{"model": "contrastive audio-text model", "input": "waveform_16khz", "text_encoder_qk_norm": false}
Rows from block 3 of the audio encoder, named by matrix and row number. Rows with one number belong to one channel. Each number is 128 + 24 x the weight over the matrix's rms, rounded and kept within 0 to 255. All counts start at 0.
# convs1: first pointwise conv (encoder.blocks.3.convs.1.weight, 192x192x1), inputs 96-191
# convs3: second pointwise conv (encoder.blocks.3.convs.3.weight, 192x192x1, transposed), outputs 96-191
convs1.145 [101 110 153 124 112 119 120 147 132 136 184  45 164 184 109 112 134 137 108 117 141 132 127 110 111 102 114 147 151 123  87  72  99 126 125 116  84 127  91 146 152 136 123 129 133 131 102 110 150 137 142 127 106 168 130 111 131 142 129 140 146 120 139  93 119 156 146 113 123 129 120 166 140 145 179 154 108 135 146 124 125 150 147 148 173 164 147 100 116 158 135 164 137 141 104 126]
convs3.145 [146 138 130  84 140 132 121 120 121 136  84 195 103 153 108 106 112  82 140 101 182 122 103 123  93 101 175 130 144 106 122  91 118 118  95 132 124 143 122 173  74  94 136  99 114 111 103 148 119  84 129 111 170  99 144 113 129 111 134 131 112 137 111 108 115 100 150  82 138 136 129 193 109  94 125 130 130 138 102 115 125 133 108 115 132 131 115 173 134 101 139 138 155 155 140 139]
convs1.146 [104 104 134 154 150 112 121 104 133  56  85 133 148 104 135 138 141 150 139 165 164 153 104 138 114 142 122 134 161 148 146  83 145 159 116 145  96 125 110 125 136 103 143 107 129 115 151 162 142 130 167 118 108 138 121 107 140 174  76 147 133 127 116 108 122 120 136 148 148  99 109 143 116 107 131  76 148 134 165 137 161 105 129 115 183 173 116 120  98 158 143 143 151 135 131 110]
convs3.146 [196 137  92 116 168  88 129 126 118 133 145  89  88 132 141 124  89 153 152 174 175 118 123  79 147 113 155 175 107 118 107 177 153 150 136  91 105  99 130 135 123 135 116 170 117 123 166 165 129 120 140 124  66 145 134 185 133 164  88 124  97 137 138 127 142 130 153  85 105 129 132  96 132 129 120 130 119 145 151 129  70 141 115 119  92 113 138 103 130 144 154  77 154 110 146 119]
convs1.147 [131  89 143 125 121 123 110 139 113 159 132 112 106 138 116 126  95 123 164 106 126 143 133 122 165 134  75 147 148 152 169 134 133 136  77 104 135  98 121 133 154 153 118 128 125 163 127 153 126 136 157 158  93 115 155 167 121 122  90 138 165 138 164  93  92 153 130 100 142 137 147 119 100 156 101 158 106 118 110 112  96 108 156 147 131 104 150 170 120 134 124 154 107 141 102 120]
convs3.147 [141 155 133 145 119 111 129 121 141 108 144 163 115 147 106 163 113 144 149 137 149 152 123 150 165 128 146 130 117 141 161 132 102 123 104 152 113 143 121 108 119 122 158 128 136 144 140  88 160 153 128 114 133 138 131 177 134 115 136 166 110 123 149 126 122 171 133 150 120 114 157 119 120 105 153 117 125 116  98 122 132 133 150  96 115 116 133  86 125 138 127 151 157 166 139 120]
convs1.148 [129 133 114 126 119 134 136 127 135 140 136  78  95 110 146 120 102 113 183 176  77 110 134 120 136 128 126 128 148 144  94 126 166 106 162 140 135 147 175 107 101 145 117 128 133 132 112 133 133  66 103 100 129 136 128 101 114 158 134 130 112 101 162 164 149 152 130 142 153 123 144 105 128 160 170  88 137 126 129 130 149 120 142 151 112 115 126 135 119 117 131 126 141 141  91 115]
convs3.148 [133 177  83 143 152 145 185 125 147 150 125 171 109  83 122 162 101 105 148 109 129 179 197 141 153 128 117  86 124 120 160 144 120 126 144  95 142 131 137 156 138 162 106 149 136 129 109 114 160 140 132  91 150  95 120 125 161 121 103 130 122 124 146 110 131 110 138 126 169 146 114 117 135 125 117 170 104 191 149 143 106 145 119 137  94 143 122 143 115 137 132  96 133 155 130 144]
convs1.149 [156 140 114 143 132 113 148 163 159 129 137 163  95 108 188 115 135 119 110 150 187  76 116 111 140 125 144 127 140 158 108 145  92 120 135 168 156 106 102 149  96 126 136  98 161 116 149 150 168 138 145 102 107 149 131 116 117 115 103 125 116 104  87 121 116  95 134 100 151 128 116 171 105  90  98 157 132 109 111  97 132 149 131  94 172 135 160 100 148 135 106 185 140 187 125 103]
convs3.149 [125 139 133  80 139 115 109  82 113  80 121 188 105 126  93 129 109 138 124 143  79 132 155 155 111 114 113 192 133 118 165 137 152 105 139  92 106 129  98 125 126 145 138 164 108 129 131 107 220  96 148 188 105 139 101 190 140 162 176 109 131 149 135 104  89  90 135 139 107 126 136 165 114 134 149  97 127 128 175 110 122 153 149 161 114 125 108 140 132 134 143 172 126 148 116 114]
convs1.150 [103 101 166  95 144 115 162 120 115 129 149 126 110  85 119 157 144 121 175 128 111 100 100 119 176 135 132 146 133 202  91 159 158 174  97 118 122  81 136 133 162 134  80 117 160 121 152 143  87 126 133  88 108 143  94 136 114 139 139 130 184 124 185 172 107 139 164 202 106 129 134  99 148 128 172 125 165 145 200 142 115 165 117 103 125 136 155  54 107 163  99 131 150 121 118 125]
convs3.150 [ 95 190 129  99 106  95 188 120 112 121 138 138 137 123 139 133 113 110 104 112 137 116 103  89  76 104  97 195 120 110 123 125 146 126 134 102  98  71 134 168 137 154 183  75 165 125 109 172 156 142 112 142 212 110 119 170 150  98 144 169 111  99 133 115 132 102  59 150 136  89 118 104 107 118 103 106 137 131  92 105 109 137 138  98 180 124 113 140 114 100 117 125 110 135 108 109]
convs1.151 [ 85 113 154 106 166 139 128 128 128 134  99 128 113 138 113 144 157 127 156 101 145 134 126 107 103 110 136 107 140 138 130 146 120 138 111 165 165 116 154 160 104 146 123 118 128 113 127 113 132 147  91  98 144 126  95 141 162 134  78 122 155 132 127 137 129 132 133  99  86 121 109 113 156 118 112 120  96 117 107 153 148  92 107 137 131 115 100 143 120 138 154 152 118 142 121 137]
convs3.151 [146 148 107 116 124 136 130  97 111  92 124 122  92 174  87 138 166  76 137 109 167 140 114 144 105 133 131 113 130 159 118 158 105 150 156 100 164 128 116  94 134 130 154 159 134  80 119  86 152 113  78 130 136  92 122 144 143 143 146 170 117 130 173 117 120 119 130 107 133 149 114  95 123 116 133 123 126 132  99 140 127 121 129 132 146 150 130 122 110 155 122 101 161 124 155 154]
convs1.152 [107  93  91 137 123 121  86 136 139  99 163 129 135 107  92 118 138 144  87 104 114 129 130 108 167 132 125 132 155 150  70 145 146 157  94 107 128 134 132 138 149 124 107 132 139 119 130 103 130 163 112 155  95  89  75 104 135 153 134  99 130 107 156 137 147 124 141 115 150 106 148  97 142 131 114 154  70 129 147 119  77 156 187  94 125 107 146 133  99 118 117 133 117 164 107 137]
convs3.152 [ 90 106 119 108 117 121  49 128 141 113 131  54  63 112 107 150 130 152 128 151 147 117 104  82  73 115 104 101 170 105 141 100 164 138  99 137 126  93 112 165 118 177 153 162 166 146 113 151 148 148 111 145 121 107 114  85  94  80 135 114 143 144  94 114 115 131 139 179 128 139 131 142  95 149 130 135 104 127 119 124  92 149 143 115 130 119 132  95 121 175 104 127 106 103 114 131]
convs1.153 [166 110 155 119 156  94 136 143 106 134  86 151 167 162 139 125  94 101  79 128 137 131 105 144 173 159 107 143 143 108 125 129 119 175 115 120 137 179 128 115 112 116 121 129 127  96 150 124 133 146 132  97 101  99 122 136 164 143 123 111 108 125 122 166 152 101 142 113 138 136 143 106 166  96 133 125 109 162 140 115 137 102 154 142 122 157 123 133 152 129 122 150 118 112 138 135]
convs3.153 [146 136 149  99 119 122  63 112 118 131 111 152 147 106  75 120 149  82 137 134  62 156 119  88 151 125 130 181 111 128 125 146 130 117  76 149 108 130 110 135 129 167 145 113 124 140 136 138 141 138 127 150 127 125 107 145 116 136 156 124 139 116 138  99 141 140 101 162 151 117 133 112  85 121 129 185 134 148 109  90 114 123 129 180 113 131 144  90 125 182 116 142 128 123 125 167]
convs1.154 [170 116 132 123 103 137 158  97 124 136 127 138 124 136 132 112  92 134 108 144  88 145 156 146 100 180  86 135 134 128 120 129 112 133 146 104 135  82 129 137 122 146 118 102 134  77 137 158 117  98 143 154 120 128 149 189 108 133 173 112 134  82 148 152 112  97 120 153 125 148 154 154 129 162 102 170 105 118  78 173 140 151 176 106 133 109 132 139 162 124  90 157 118 137 138 156]
convs3.154 [112 184 152  96 131 152  69 140 133 144 105 167 115 117 156 141  91 116 114 162 165 135  88  99  74 131 151 146  85 128 166  95 125 141 113 149 123 123 123 163  98 101 117 166 126 117 139  92 168 141 136 158 122 146 118  74 154 165 111  91  98 106  97 112 110 127 158  57 115 143 148 106 108 120 162 131 115 135 131 150 136 100  89  74 104 152 120  93 149 168 140 158  84 131 141 143]
convs1.155 [157 104 151 141 107 160 153 187 153  93 120 116 125 116 138 125 137 131 130 144 150 137 118 154 173 138 118 131 121 139 151 118 123 118 113 131 126 143 140 123 120 106 143 135 176 168 153 125 134  92 139  86 130 175 119  92 120 133 136 145 138 188 109 109 123  99 130 110 101 133 119 131 164 152 150 138 138 119 153 151 153  98 101 147 123 143 148 106 144 155 105 121 117 151 130 121]
convs3.155 [104 152 109 110 101 115 129 141 155  76 110 132 126 146 156 139  89 136 113 125 148 131 144 119 122 149 116 143  77 112  75 127 119 109 118 128 124 124 137 143 132 127 144 107 145 161 106 115 114 154 118  82 128 112 117  71 127 110 112 102 132 180 115 107 131 131 124 145  93 132 122  68 108 108 130 152 122 116 175 123 120 120 109 114 123 142 141 119 126 104 134 121  80 121 132 172]
convs1.156 [115 123 126 139 108 129 120 130 136 138  95  85 127 132 158 156 135 108 128 141 128 100 173 119 142  90 154  80 137 154 100  83 106 122 122 159 131 140 111 133 150 116  95 111 106 155 122 141 101 156 133  87 151 113 118 116 150 113 142 133 111 107 147 156 115 118 169 105 134 126 122  79  92 151  70 113 157  92 103 131 154 129 136 144 113 135 130 145 130 134 144 163 113 105 127 111]
convs3.156 [121 113 141 141 148 192 115 135  90 111 106 163 104 134 138 147 112 130 133 151 169 119 133 104 154 103  74 136  89 103 151 145 147 132  72 117 125 112 143 104 125 104 145 129 145 127 172 117 158 118 140 110 132 121 106 156 130 132 131 134 124 114 100 139 137 111 156 160 150 104 135 126 127 158  34 137 142  83  97 141 125 150 125 142 147 130 117  87 156 115 173 108 131 105 113 116]
convs1.157 [115 102 103 135  98 111 156 143 116 117 149 110 110 112 120 143 150 167  69 111  80 104 153 123 100 117 168 155 119 152 169 163 138 159 119 156 142 119 157 134 134 126 113 126  76 140 131 111  97  99 114 116 121 154 145 135 135 131 128 118 156  93  81 131  92 123 110  89 151 129 139 108  86 114 118  93 131 125 117 163 131 198 142 117  37 140 147 105 141 149 141 112 126 145 132 161]
convs3.157 [134  76 133 123 123 101 140 156 107  64 153 135 129 151 160 114 149 141 130 155 145  97 130 181 125 139 127 139  98 146 153 117 132 124 116 171 117 154 144 183 143 144 123 109 125  89 131 136 142 136 134 142 120  97 130 110 129 161 137 150 135 139 127 125 123 112 122 147  99 124 134 119 143 140 126  96 110 120 153 153 135 129 150 136 145 137 134  96 122 119 114 103 113 178 123 129]
convs1.158 [ 77 120  91 138 141 101 134 117 149 153  70 142 113  76 125 137 109 171 101 143 108 118 135 108 107 126 113 173 120 131 175 137 138 116 118 133 128 132  86 137 124 131 146 110 177 126 139 102 103 111 184 101 120 133  74 132 157 146 118 145 154 148 123 158 128 108 133  78  62 141 158 104 150 109  85  98 146 108 144 137 132  98  71 112 154 115 122 114  92 116 116 112 105 145 156 124]
convs3.158 [110  88  98 167 130 131 135  98 115  88 139  95 116 155 148 121  60 162 138 134 124 164 131 105 167 135  88 129 161 153  97 119 147 146  88 128  96 129 132 133 118 125 100 151 152  91 133 174 154 153 168 128 142 144 141  85 158 127 142 122 157 123 165 174 118 153  95 131 110  98  87  95 138 100  74 133 110 151 109 119 141 126 123 129  92 127  99 125 119 138 140 119 126  85 110 147]
convs1.159 [105 121 100 145 131 113 145 129 127 158 140 107 137 135 149 114 131 128 161 139 165 139 148 104 135 168 118 160 150 102 120 145 110  86  92 156 104 149 148 100 128  99 145 145 185 117 112 142 135 106 108 140 118 112 113 171 158 135  99 149 129 124 132 149 162 134 141 100 122 120 124 141 129  81 117 133 133  86 127 122 156 114 166 123  85 167 153 150 122 150 134  92 159 149  86  93]
convs3.159 [136 164 127 177 130 122 133 114 101 188 142 103 121 111 111 115 142 116 111 140 153 111 158 156  85 111 185 203 118 149 122 117 127 126 140 128 121 124 123 132  92 113 164 173 165 125 154 127 152 115 141 100 126 132 115 108 128 100 131 111 137 112 130 132 111 124 158 165  96 107 161 130 156 140 111 122 151  59  61 130 116 134 102  90 163 145 103 125 125 104 126 139 119  76 124 130]
convs1.160 [111 149 142 146  91 153  98 151 135  90 110 110 123 150 129 145 144 118 114  92 111 141 117 119 136 129  89 156 125 138 132 113  91  80 199 124 137 149 131 143 116 117 101 150 103 134 166 119 106  91 188 154 152 107 115 134 151 102 146 141  98 163 132 125 174 120 107 140  99  94  78  82 180 138 110 128 163 109 138 161 164 139 100 153 159 121 130 154 142 161 116  99 134 134 136 127]
convs3.160 [154 100 143 117 101 132 152 156 148 119 119 102 102 100 132 106  85 146 148  66  90 179 149 143 141 124 128 119 184 151 105 124 116 143 152 137 141  96 116 115 105 161 122 116 143 103 163 136 173 136 133 110 156 130 117 111 111 177 149 117 128 162  90 113 117 139 133  85 147 105 126 126 167 114 134 165 111 129 131 137 128 128 122 158  98  98 132 130 126 161 136 135 160  61 112 143]
convs1.161 [117 127 141 114 142 138 148 158 115 134 114 140 120 122 129 100 159 117 135 119 170 112 132  88 129 121 102 109  67 117 141 133 118  96 212  95  92 140 141 118 156 134 121 107  94 153 126 101 136 134 136 102 111 170 135 113 133 106 161 126 118 124 107 102 115 119 141 155 127  89  91 117 170  94 126 100 136 154 144 126 126 140  92 154 109 168 149 167 119 103 153  92 129 145 167 119]
convs3.161 [101 114 144 100 104 138 112 129 183 138 140 165 121 157 145 131 144 103  74 139 169 100 121  60 108 136 127 120  80 160 155 146 124 132 186 106 110 105 154  99 136 135 122  83 141 158 131  92 126 100 140 137 116 154 127 117 120 116 167 149 126 116 139 129 150 128 140 158 170 122 124 146 113 106 139 168 155 159 138 110 135 111 160 177 133 111 132  76 131 101 132  89  85  99 109  64]
convs1.162 [128 127 174 127 128 144 124 145 116 162 166  82 140 122 144 123 118 131 135 138 145 126 116 127 137 136  86 108 143 112 133 113 127  84 106 133 110 162  93 142 142 158 104 140 173  95 140 134 136 166 106 143 125 106 151 126 142 163 121 168 117  98 139  99 144 135 153 148 139 112 166 106 125 133 121 133 122 166 137 167 123 132 124  89 136 149 128 119 120 132 116 103 163 111 122 111]
convs3.162 [163  99 154 116 149 165 125 118 138 113 160 145 113 134 116 141 172 128 119 114 135 164 135 157 171 138 115 137  80 145 115 124 125 120 141 134 114 124 105 119 138 109 126 118 140  84 142 144 119 113 116 110 107 140 161 133 123 131 150 107 157 106 106 136 137 145 120 177 117 140 132 143 121 132 118 125 145  81 144 105 148 142  99  95 137 117 144 145 116 164 138 151 143 135 129 131]
convs1.163 [119 125 179 132 126  80  90 152 147 143  71 143 153 110 162 137 142  98 114 130 123 128 120  78  78 101 131  97 191 182  91 137 108 181 141 150 129 139 135 155 150 118  88  68 117 109 155 133 129 109 147 128  92 122 126 103 165 105 166 137 181 123  98  92 149 136 165 237 131 105 107 125  96 103 113  90 135 101 128 177 123 119 149 142 107 112 129  95  82  63  85 148  81 122 113 181]
convs3.163 [111 193 126 111 141 143 109 126 137 153 162 167 127 136 122 118 154 111 116 137 138 175 157  79 178 123 133 144 105 136 145 121 144 136 117 130 146 113 114 101 125 112  85 168 106 148 110 133 127 136 118 123 130 134  82 148 131 138 112 149 121  77 111 171 138 125 103  44  97 107 117 134 145 114 127 125  78 126 175 132  96 132  91 126 163 137 121 142 120  48 106 127 132  68 115 153]
convs1.164 [173 137 103 154 114 118 125  97  91 134 132 115 127 101 113 149 116  95 111 135 120 110 116 109 188 143 141 109 124 128 138  99 115 142 152  76  94 145 160 148 151 117 160  99 154 149  95 129 102  82 120 132 104 112 125  74 100 118 159  89 149 132 114 140 161 100  81 150 103 153  80 120 132 126 107 110 117 112 129 154 143 148 125 136 162 140 139 144  75 144  93 155 139  87 133 146]
convs3.164 [106  97 146 102 122 137  83 146 120 135 117 116  95  99 121 112  74 184 141  97 151 118 153 139  90 130 155 200  98 104 108 124 126 115 107  84 119 144 137 114 127 154 131 165 131 131 100  73 124 102 119 135 100 142 109 136 179 145 165 165 134 161 123  97 126 111 146 147  80 162 113 107 167 147 125 167 128 110 147 132 134 137 144 142 139 120 141 138 125 132 133 117 130 168 136 135]
convs1.165 [ 93 151 134 137 156 158 130 120 125 115 110 121  99 110 141 114 110 141 134 126 153 122 114 144 113 152 125 153 143 131 135 138 130 159 114 133  92 101 156 121 104  92 123 115 147 128 129 156  98 102 127 146 137 169  99 104 138 121 115 114 114 141 189 120 128 126 133 163 118 122 136 158 115 120 190 123 119 143 100 126 166 142 150 105 156 160 130 150 108 124 110 100 122 119 116 122]
convs3.165 [111 151 120 158  99 167 143 112 111 134 124  85 104 108 159 152 105 110 136 133 154 157 138 116 140 106 132 167 137 116 125 136 106 131 116 147 100 146 121 129 107 131 138 176 101  89 151 154  61 103 153 127 121 128 135 166 123 147 138 146 111 165 129 176 123 123 122 142 159 121 145 121 131 109 140  92 143 129 168 130 135 117 148 121 129 121 121  96 142 117 146 182 116 117 131 134]
convs1.166 [144 155  72 200 142 102 151 138 118 128  99 147 131 116 128 105  93 187  77 106 138 164 151  73 115 143 124  97 140 132 120 105 119  98 133 120 134 135 112 145 121  97 102 120 115 163 119 120 114 155 115 140  99 127 130 109 133 106 117 114 120 125 110 103 107 125 134 127 136 159 120 127 151  93 150 113 157 153 122 133 114 114 158 157 176  86 108 113 113 139 132 129  85 173 151 126]
convs3.166 [150 144 128  47 119 125 178 131 140 121 121 164 108 119  70 101 117 147 122 119 193 152 114 119 120 160 157  92 154 141 136 104 103 140 132 126 171 107 123 149 115 156 117 108 135 144  95 187 128  72 114 112 103 111 161 108 122  99 153 110 125 141 105 118 183 218 161 122  96 192  84 118 111  99  82 148 163 136  99 103 202 168 165 136 181 112 113 102  96 130 125 156  56 154 120 134]
convs1.167 [101 117 124 160 128 135 102  72 145 121 133 101 139 126  93  85 121 175 146 111 117  78 111 133 162 119 124 121 159 157 115 131 134 135 134 119 147 125  96 134 121  85 139 172  97 129 147 103 145 149 140  92 114 114  80 108  81 123 159 175 123 119 119 137 140 137 166 106 133 148 112 123 118 205 131 179  84 134 134 114 138 117 135 102  96 142 165 146  99 124 115 114 176 146 158 134]
convs3.167 [125 104 137  91 116 110 135 121 127  93 186 167 126 145 147 125 150 124 134 138 154  96 135 105 187 146 122 163  98  54 103  87  92 146 150 119 134 121 120 114 113 127 135  90 110 137 110 124 180  99 118 133 161 112 123 132 172 133 148 137 112 142  98  46 155 119 136  49 114 135 143 137 197 137 132 178 133  83 158 111 133 123  58 130 144 136 143 116 124 176  98 197 137  92 133 145]
convs1.168 [120 133 126 177 139 117 130 125 113 145 133  88 137 123 149 121 128 157 144 127  97 145 140 112 104 114  76 139  93 115 115 119 124  93 139 138 145 148  79 140 119 139 102 126 122 112 140 123 119  92 166 147 117 107 129 165 159 114 135 129 131 111 140 136 167 119 151 116 101 118 164 111 113 125 152 127 134 134 114 128 135 117 155 123 102 155 126 110 111 118 157 125 122 111 171 116]
convs3.168 [ 87 111 134 116 128 137 112 108 132 123 133 187 141 128 119 134 149  81 130 178 120 111 114 105 156  93 130 118 143 103 149 144 143 116 121 107 124 130 127 120 117 107 139  97 159 145 142 132 133 134 150 140 130 127 114 174 126 132 103 124 122 167 129 124 141 124 112 155 154 115 110 129 155 103 122 133 150 107 122 136 123 140 156 114 106 138 133 103 148 170 115 168 136 179 136 178]
convs1.169 [ 95 120 126 103 118 135 121 128 124 103 121 166 113 202 148 140 139 140 151 161 129 129 147  80 124 119 115 116 160 107 138 132 132 124 130 115 119  82 104 148 124 109 146 125 103 112 160 131 142 154 126 127 156 146 143 103 144 114 154 111 157 130 166 143 100 151 129 140 148 129 151 160 133 163 146 139 120 108 139 105 104 133 153 153 170 160 131 120 140 131  41  94 128  92 129 108]
convs3.169 [142 139 159 162 122 116 125 150 115 136 124 129  87  90 152 144 115  80 157 118 132 133 152 137 149 172 145 139 140  99 143 112 129 162  73 156 148 122 161 137 156 141  88  99 129 160  63 166 136 131 135 102 103 135 130 121 104 123 114 145 123 133 117 141 152 109 155 123 149 166 134 134  94 134  54  78 189 178 122 148 128 147 110 137 185 104 108 124 152 102  90  98 163 158 135 140]
convs1.170 [ 95 154 147 182 106 124 141 130 141 115 143 116 163 114 140 127 140 127 110 126 108 153 157 168 117 134 168 119 149 118 156 123  90 142 120 117 134 139 182 123 155 130 143 133 153 141 131 153 189  59 112 175  81 112 102  99 148 134 144 133 135  76 118 106 114 132 174 110 146 158 134 175 120 125 119 138  91 148  90 159 109 176 160 135 116 126 127 121  97 139 126 133 123 118 113 105]
convs3.170 [162 132 125 188 129 124 112 154 130 105 126 127 146 135 149 115 121 140 133 163 106  91 129  87 192 138  93 146 152 162 151  92 146 108 141  73 121 116 121  82  98 129 118 122 133 138 143 151 141 130 135 133  97  98 117  77 116 121 153  88 155 137 111  82 121 143 124 169 147 126 112 162 131 142 131 111 139 125 148 111 104 137 131  88 113  99 136 101 127 108 150 144 152 160 127 107]
convs1.171 [131 113 116 107 105 150 118 146 143 125 155 166 152 128 137 130 129 148 136 148 168 156 115 148 121 108 131 127 172 116 123 137 144 155 152 123 144 114 110  98 127 102 149 123 132 134 133 114 127 149 138 150 142 152 110 132  76 131  92  85 126 147 104  91 135 123 147 152 145 115 107 109 156 144 146 130 114 119 121 132  90 105 109 115 147 103 106 131 122 123 105 123 167 142 114 111]
convs3.171 [119 148 153  87 108  90 156 124 129 135  68 110 108  89 131 126 125  92  99 124 208 152 123 110 105 171  97 122 145 154 143 153  82 133 179 119 123 138 113 124 135 137  77  73 128 103 112 123 120 133 144 104 136 117 139 133 122 102 133 131 137  68 114 121 122 129 121 143 168 131 108 117 151 120 104 144 178 123 157 118 108 111  65 146  87 156 114 124 126 118 138  79 139 156 125 119]
convs1.172 [130 117 123 134  70 143 164 172 104  58 127 132 108  98 136 155 165  97 113 104 139 133 123 155 143 119 140 132 110 143 120 132 143 123 169 167 117 157  88  99 163 132 121 122 197 123  96 152 119 109 157 134 144  78 130  89 118 141 138 134  88  95 175 132 135 159 110 152 112 119 137 124 157 116 135 141 149 160 104 107 153 146 157 150 129 116 144 170 141 202 136 118  96 116 143 142]
convs3.172 [124 191 136  91 131  92 184 142 107 145 142 139 116 132 164 148 124 128 107 142 107 149 123 116 135 111  91 122 156 147 137  88 122 109 119  64 137 123 120 134 114  99 148  18 138 124 128 162  91 127 104  90  81 107 109  84 129 106 118 157 105  85 137 119 106 113 116 121 132 131 101 150  80 154 135 104 141 127 151 141 137 140 177  98 106 162 144 186 148  58 112 132 113 179 155 145]
convs1.173 [112 119 114 144  97 103 116 125 106 131 114  91 106 123 114 150  89 127 116 142 145  98 141 113 137 117 131 120 126 118 129 136 115 126 158 121  96 135 122  99 164 164 151 114 144 121 105 115 138 117 101 117 100 116 123 144 102 102 103  94 118 128 106 142 143 137 168 135 130 142 160 129 152 129 146  93 114 123  97 126 106 136 129 151 105 117 162  98 153 142 103  88 116  95 106 138]
convs3.173 [183 163 109 128 130 105 190  99  96 157 115 156 167 146 112  87 155 176 134  94 129 189 151 147 125 134 111 116 170 125 112 133 156 174 131 157 157 134 114 112 164 177 125 145 113 139 152 105 135 107  77 133  81 125 139  94 142 143 128  72 153  99 144 135  98 129  96 160 163 121 105  56 126  80 107 125 140 119  89 118 100 115 143  91 150 130 142 137 114 134 144 122 119 125 132 136]
convs1.174 [130 121 104 121 119 130 139 178 111 143 165 177 128 155 135 114 154 143 153 122 142 166  97 157 171 136 156 148  87 143 158 134 133 115 141 137 117 147 125 142 133 122  97 133 109 123 138 119 135 104 119 115 146 129 152 119 105 120  18 128 117  98 155 123 158 107 137 134 112 115 124 160 136 142 128 126 125 102 165 113 102  87 138 111 156 103 132 129 145 135 173 138 112  84 109 153]
convs3.174 [139  81 167 119 130 114 196 107 160  70 128 107 115 142 150 160  76 146  92 163 119 209 124 127 101 143 114 120 155 103 108 101 108 115 122 126 118 136 141  61 179 147 140 147 142 168 123 153 132 143 144 143 110 151 116 123  92 150 106 148 136 215 158 137 119  83 175 113 136 127 147 108 131  75 126 208 138 178 176 159 119 116 152 147  99 132 147  99 143 139 114 113 127 176 115 142]
convs1.175 [120 135 107 118 135 175 163 105 131 105 146  96 134 124  92 133 135 133 154 116 132 110 134 123 137 126 140 128  91 161 173 129 158 121 144 136 142 110  87 154 184 167  96 131 165 120 138 124 148 145 132 122 117 110 173 132 113 129 134 126 111 153 174 135 125 114 115 143  65 132 113 148 167 158  90 125 146 129 112 109 114 157  84 147 125 142 120 132 114 114 107 113 121 133  97 145]
convs3.175 [100 121 156 112 172  77 175 146 130 110 117 164 138 109 156 126 137 176 108  63 109 121 110  91 187 101 114 165 124 110 136 129 164 147 114 153 130 127 121 117 137 119 124 116 134  89 136 113 163 121 147 103 131 153 158  70 140 116 153 159 117 116  97 157 118 141 132 163 156 153 113 110 130 142 126 109 112 109 109 122 146 101 124 146 141 112 122 183 132 146 157  94 155 148 133 103]
convs1.176 [115 136 141 156 127 155 110 137 147 152 145 153 123 110 128 149 101  73 106 163  78  80 127 141 117 122 103 112 136 127 130 109 135  97 123 125 103 161 111 162 138 132 121 149 124 161 125 151 112 113 134 140 110 101 112 158 176 108 117 197  98 159 151 125 132 133 119 110 109  97 138 165 183 143 145  76 123 117 130 126 116 140 137 159 139 198 132 142 125 136 147 170 167 114  74 105]
convs3.176 [135 145 124 160 105 122  94 131 130 170 125 149 132 113 132 143 123 107 104  98  82 110 138 132 167 155 120  70 159  93  77 176 124 142 105  89 148 119 114 134 122 103 101 118 126  93 140 127 139 141 175 112 127 105 171 172 158 122 123 134 104  98 188 110 114 128 154 168 114 121 143 146  68 117 123 140 128 138 125 111 130 154 107 115 149 140 157 121 124 144 126 108 116 111 141 138]
convs1.177 [161 123 126 122  95 105 133 143 156 123 106 150 123 126 119 120 175 100 131 122  78 136  60 114 133 132 108  99 155 126 140 184  95 159 104 160  72 145 103 207  88  99 135 117 111 115 122 168 126 205 118 131  84 109 140 157 151 121 112 141 103 141 120 106 123 146 125 134 115 139 144 152 251 140 139 119 109 144 129 152 146 133 142 140 175  99 144 120 108 163 129  75 151 137 140 111]
convs3.177 [105 115 143 106 131 141 132 106 115 158 148  94 125  99 171 147 131 120 145 119 106  97 125 198 158 132 103  63  98 119 163 132 124 131 153 109 125 119 125 119 124 120 140 160  98 120 148 129 129 125 115 151 117 108 143  79 114 151 131  83 133 139 162 115  98 123 121 119 115 118 101  97 186 121 128 134  79 147 186 125 115 126  88 162 113 151 119 136 126 168 115 125 149 116 125 176]
convs1.178 [115  88 123 143 175 116 138 161 105 101 121 206 110  95 119 120 127 135 107 113 142 129 137 149 145  66 141 145 126 131 141 180 127 115 123 110 100 161 115 169 100  76 115 109 159 100 134 113 135 110 112 113 116 130 142 157 131 135 159 169 133 119 140  83 140 143 147 153 135 120  99 130 186 139  55 144 125 204 126 114 144 142 122 130 179  94  96 126 127 135 149  86 116 140  99  90]
convs3.178 [141  73 136 197 131 163 143 133 126 103  94 148  95 101 132 131 128 183 152 184 126 164 153 153 113 134  88  79  76 135 140 118 134  98 173 128 120 114 159 183 139  84  85 179 175 142 149 183 192 147 117 184 168 121 118 111 129 132 141 117 140 101 115 135 120  98 147 118 105 150 121 145 152 137 121 152  65 138 176 117 139 128 118 136 110 130 132 112 155 140 130 127 154  91 139 146]
convs1.179 [154  97 123 148  98 133 118  54 121 136 111 146 104 125  93 100  90 143 126 125 152  97 112 114 115 133 156 122 116 154  90 144 126 122 126 148 121  82 139 136 117 105 120 175 157 135 154 142  86 148 115 139 124 144 120 116 139 159 147 107 122 190 123 118 101 127 139 139 150 136 138 104 183 130 104 189 184 166 112 151 108 116 151 176  91 110 103  45 148 112 121 137 112 100 138 123]
convs3.179 [137  25 104 108 134 112 130 137 131  96 108 146 130 132 124  98 117 104  98 126 103  75 137  89 166 102 131 131 155 120 193 103 150 108 118 135 106 108 150 125 103 108 184 122 168 110 100 106  68 124 156 107 144 118 141 144 123 132 112 179 141 109 145 131 163 110 111 124  96  93 117  95  65 143 132 101 121 142  92 125 108 137 100 112 131 108 148 135 132 152 146 132 166 144 142 139]
convs1.180 [131 115 123  99 132 135  81 145 150 113 112 126 105 145  87 117 101 110 100 150 115 150  92 152 156 131 165  85 129 122  97 133 160 147 127 159 124 135 169 113 112 142 115 128 128 144 152 156 121 147 124 135 162 137 129 112 100  86 130 155 100 124 122 158 106 135  89 101 106 141 117 134 113 143  78 103 176 136  93 122 133 141 122 111 135 158 113 118  96 113 133 150 144  90 150 136]
convs3.180 [178 154 122  68 118 118 157 115  94 116 136 133  94 130 127 150 107 169 135 109 105  87 128 160 126 126 139 147 183 137 143 145  93 151 112 144 165 127 117 134 102 149 149 143 130 136 103 107 130 147 131 160 116 141 110 107 112 142 128 187 124 140 136 169 123 113 153 131 114  89 110 147 130 161 148 107 129  88 118 140 140 113 105 119 118 117 111 131 126 160 102 106 134  79 140  87]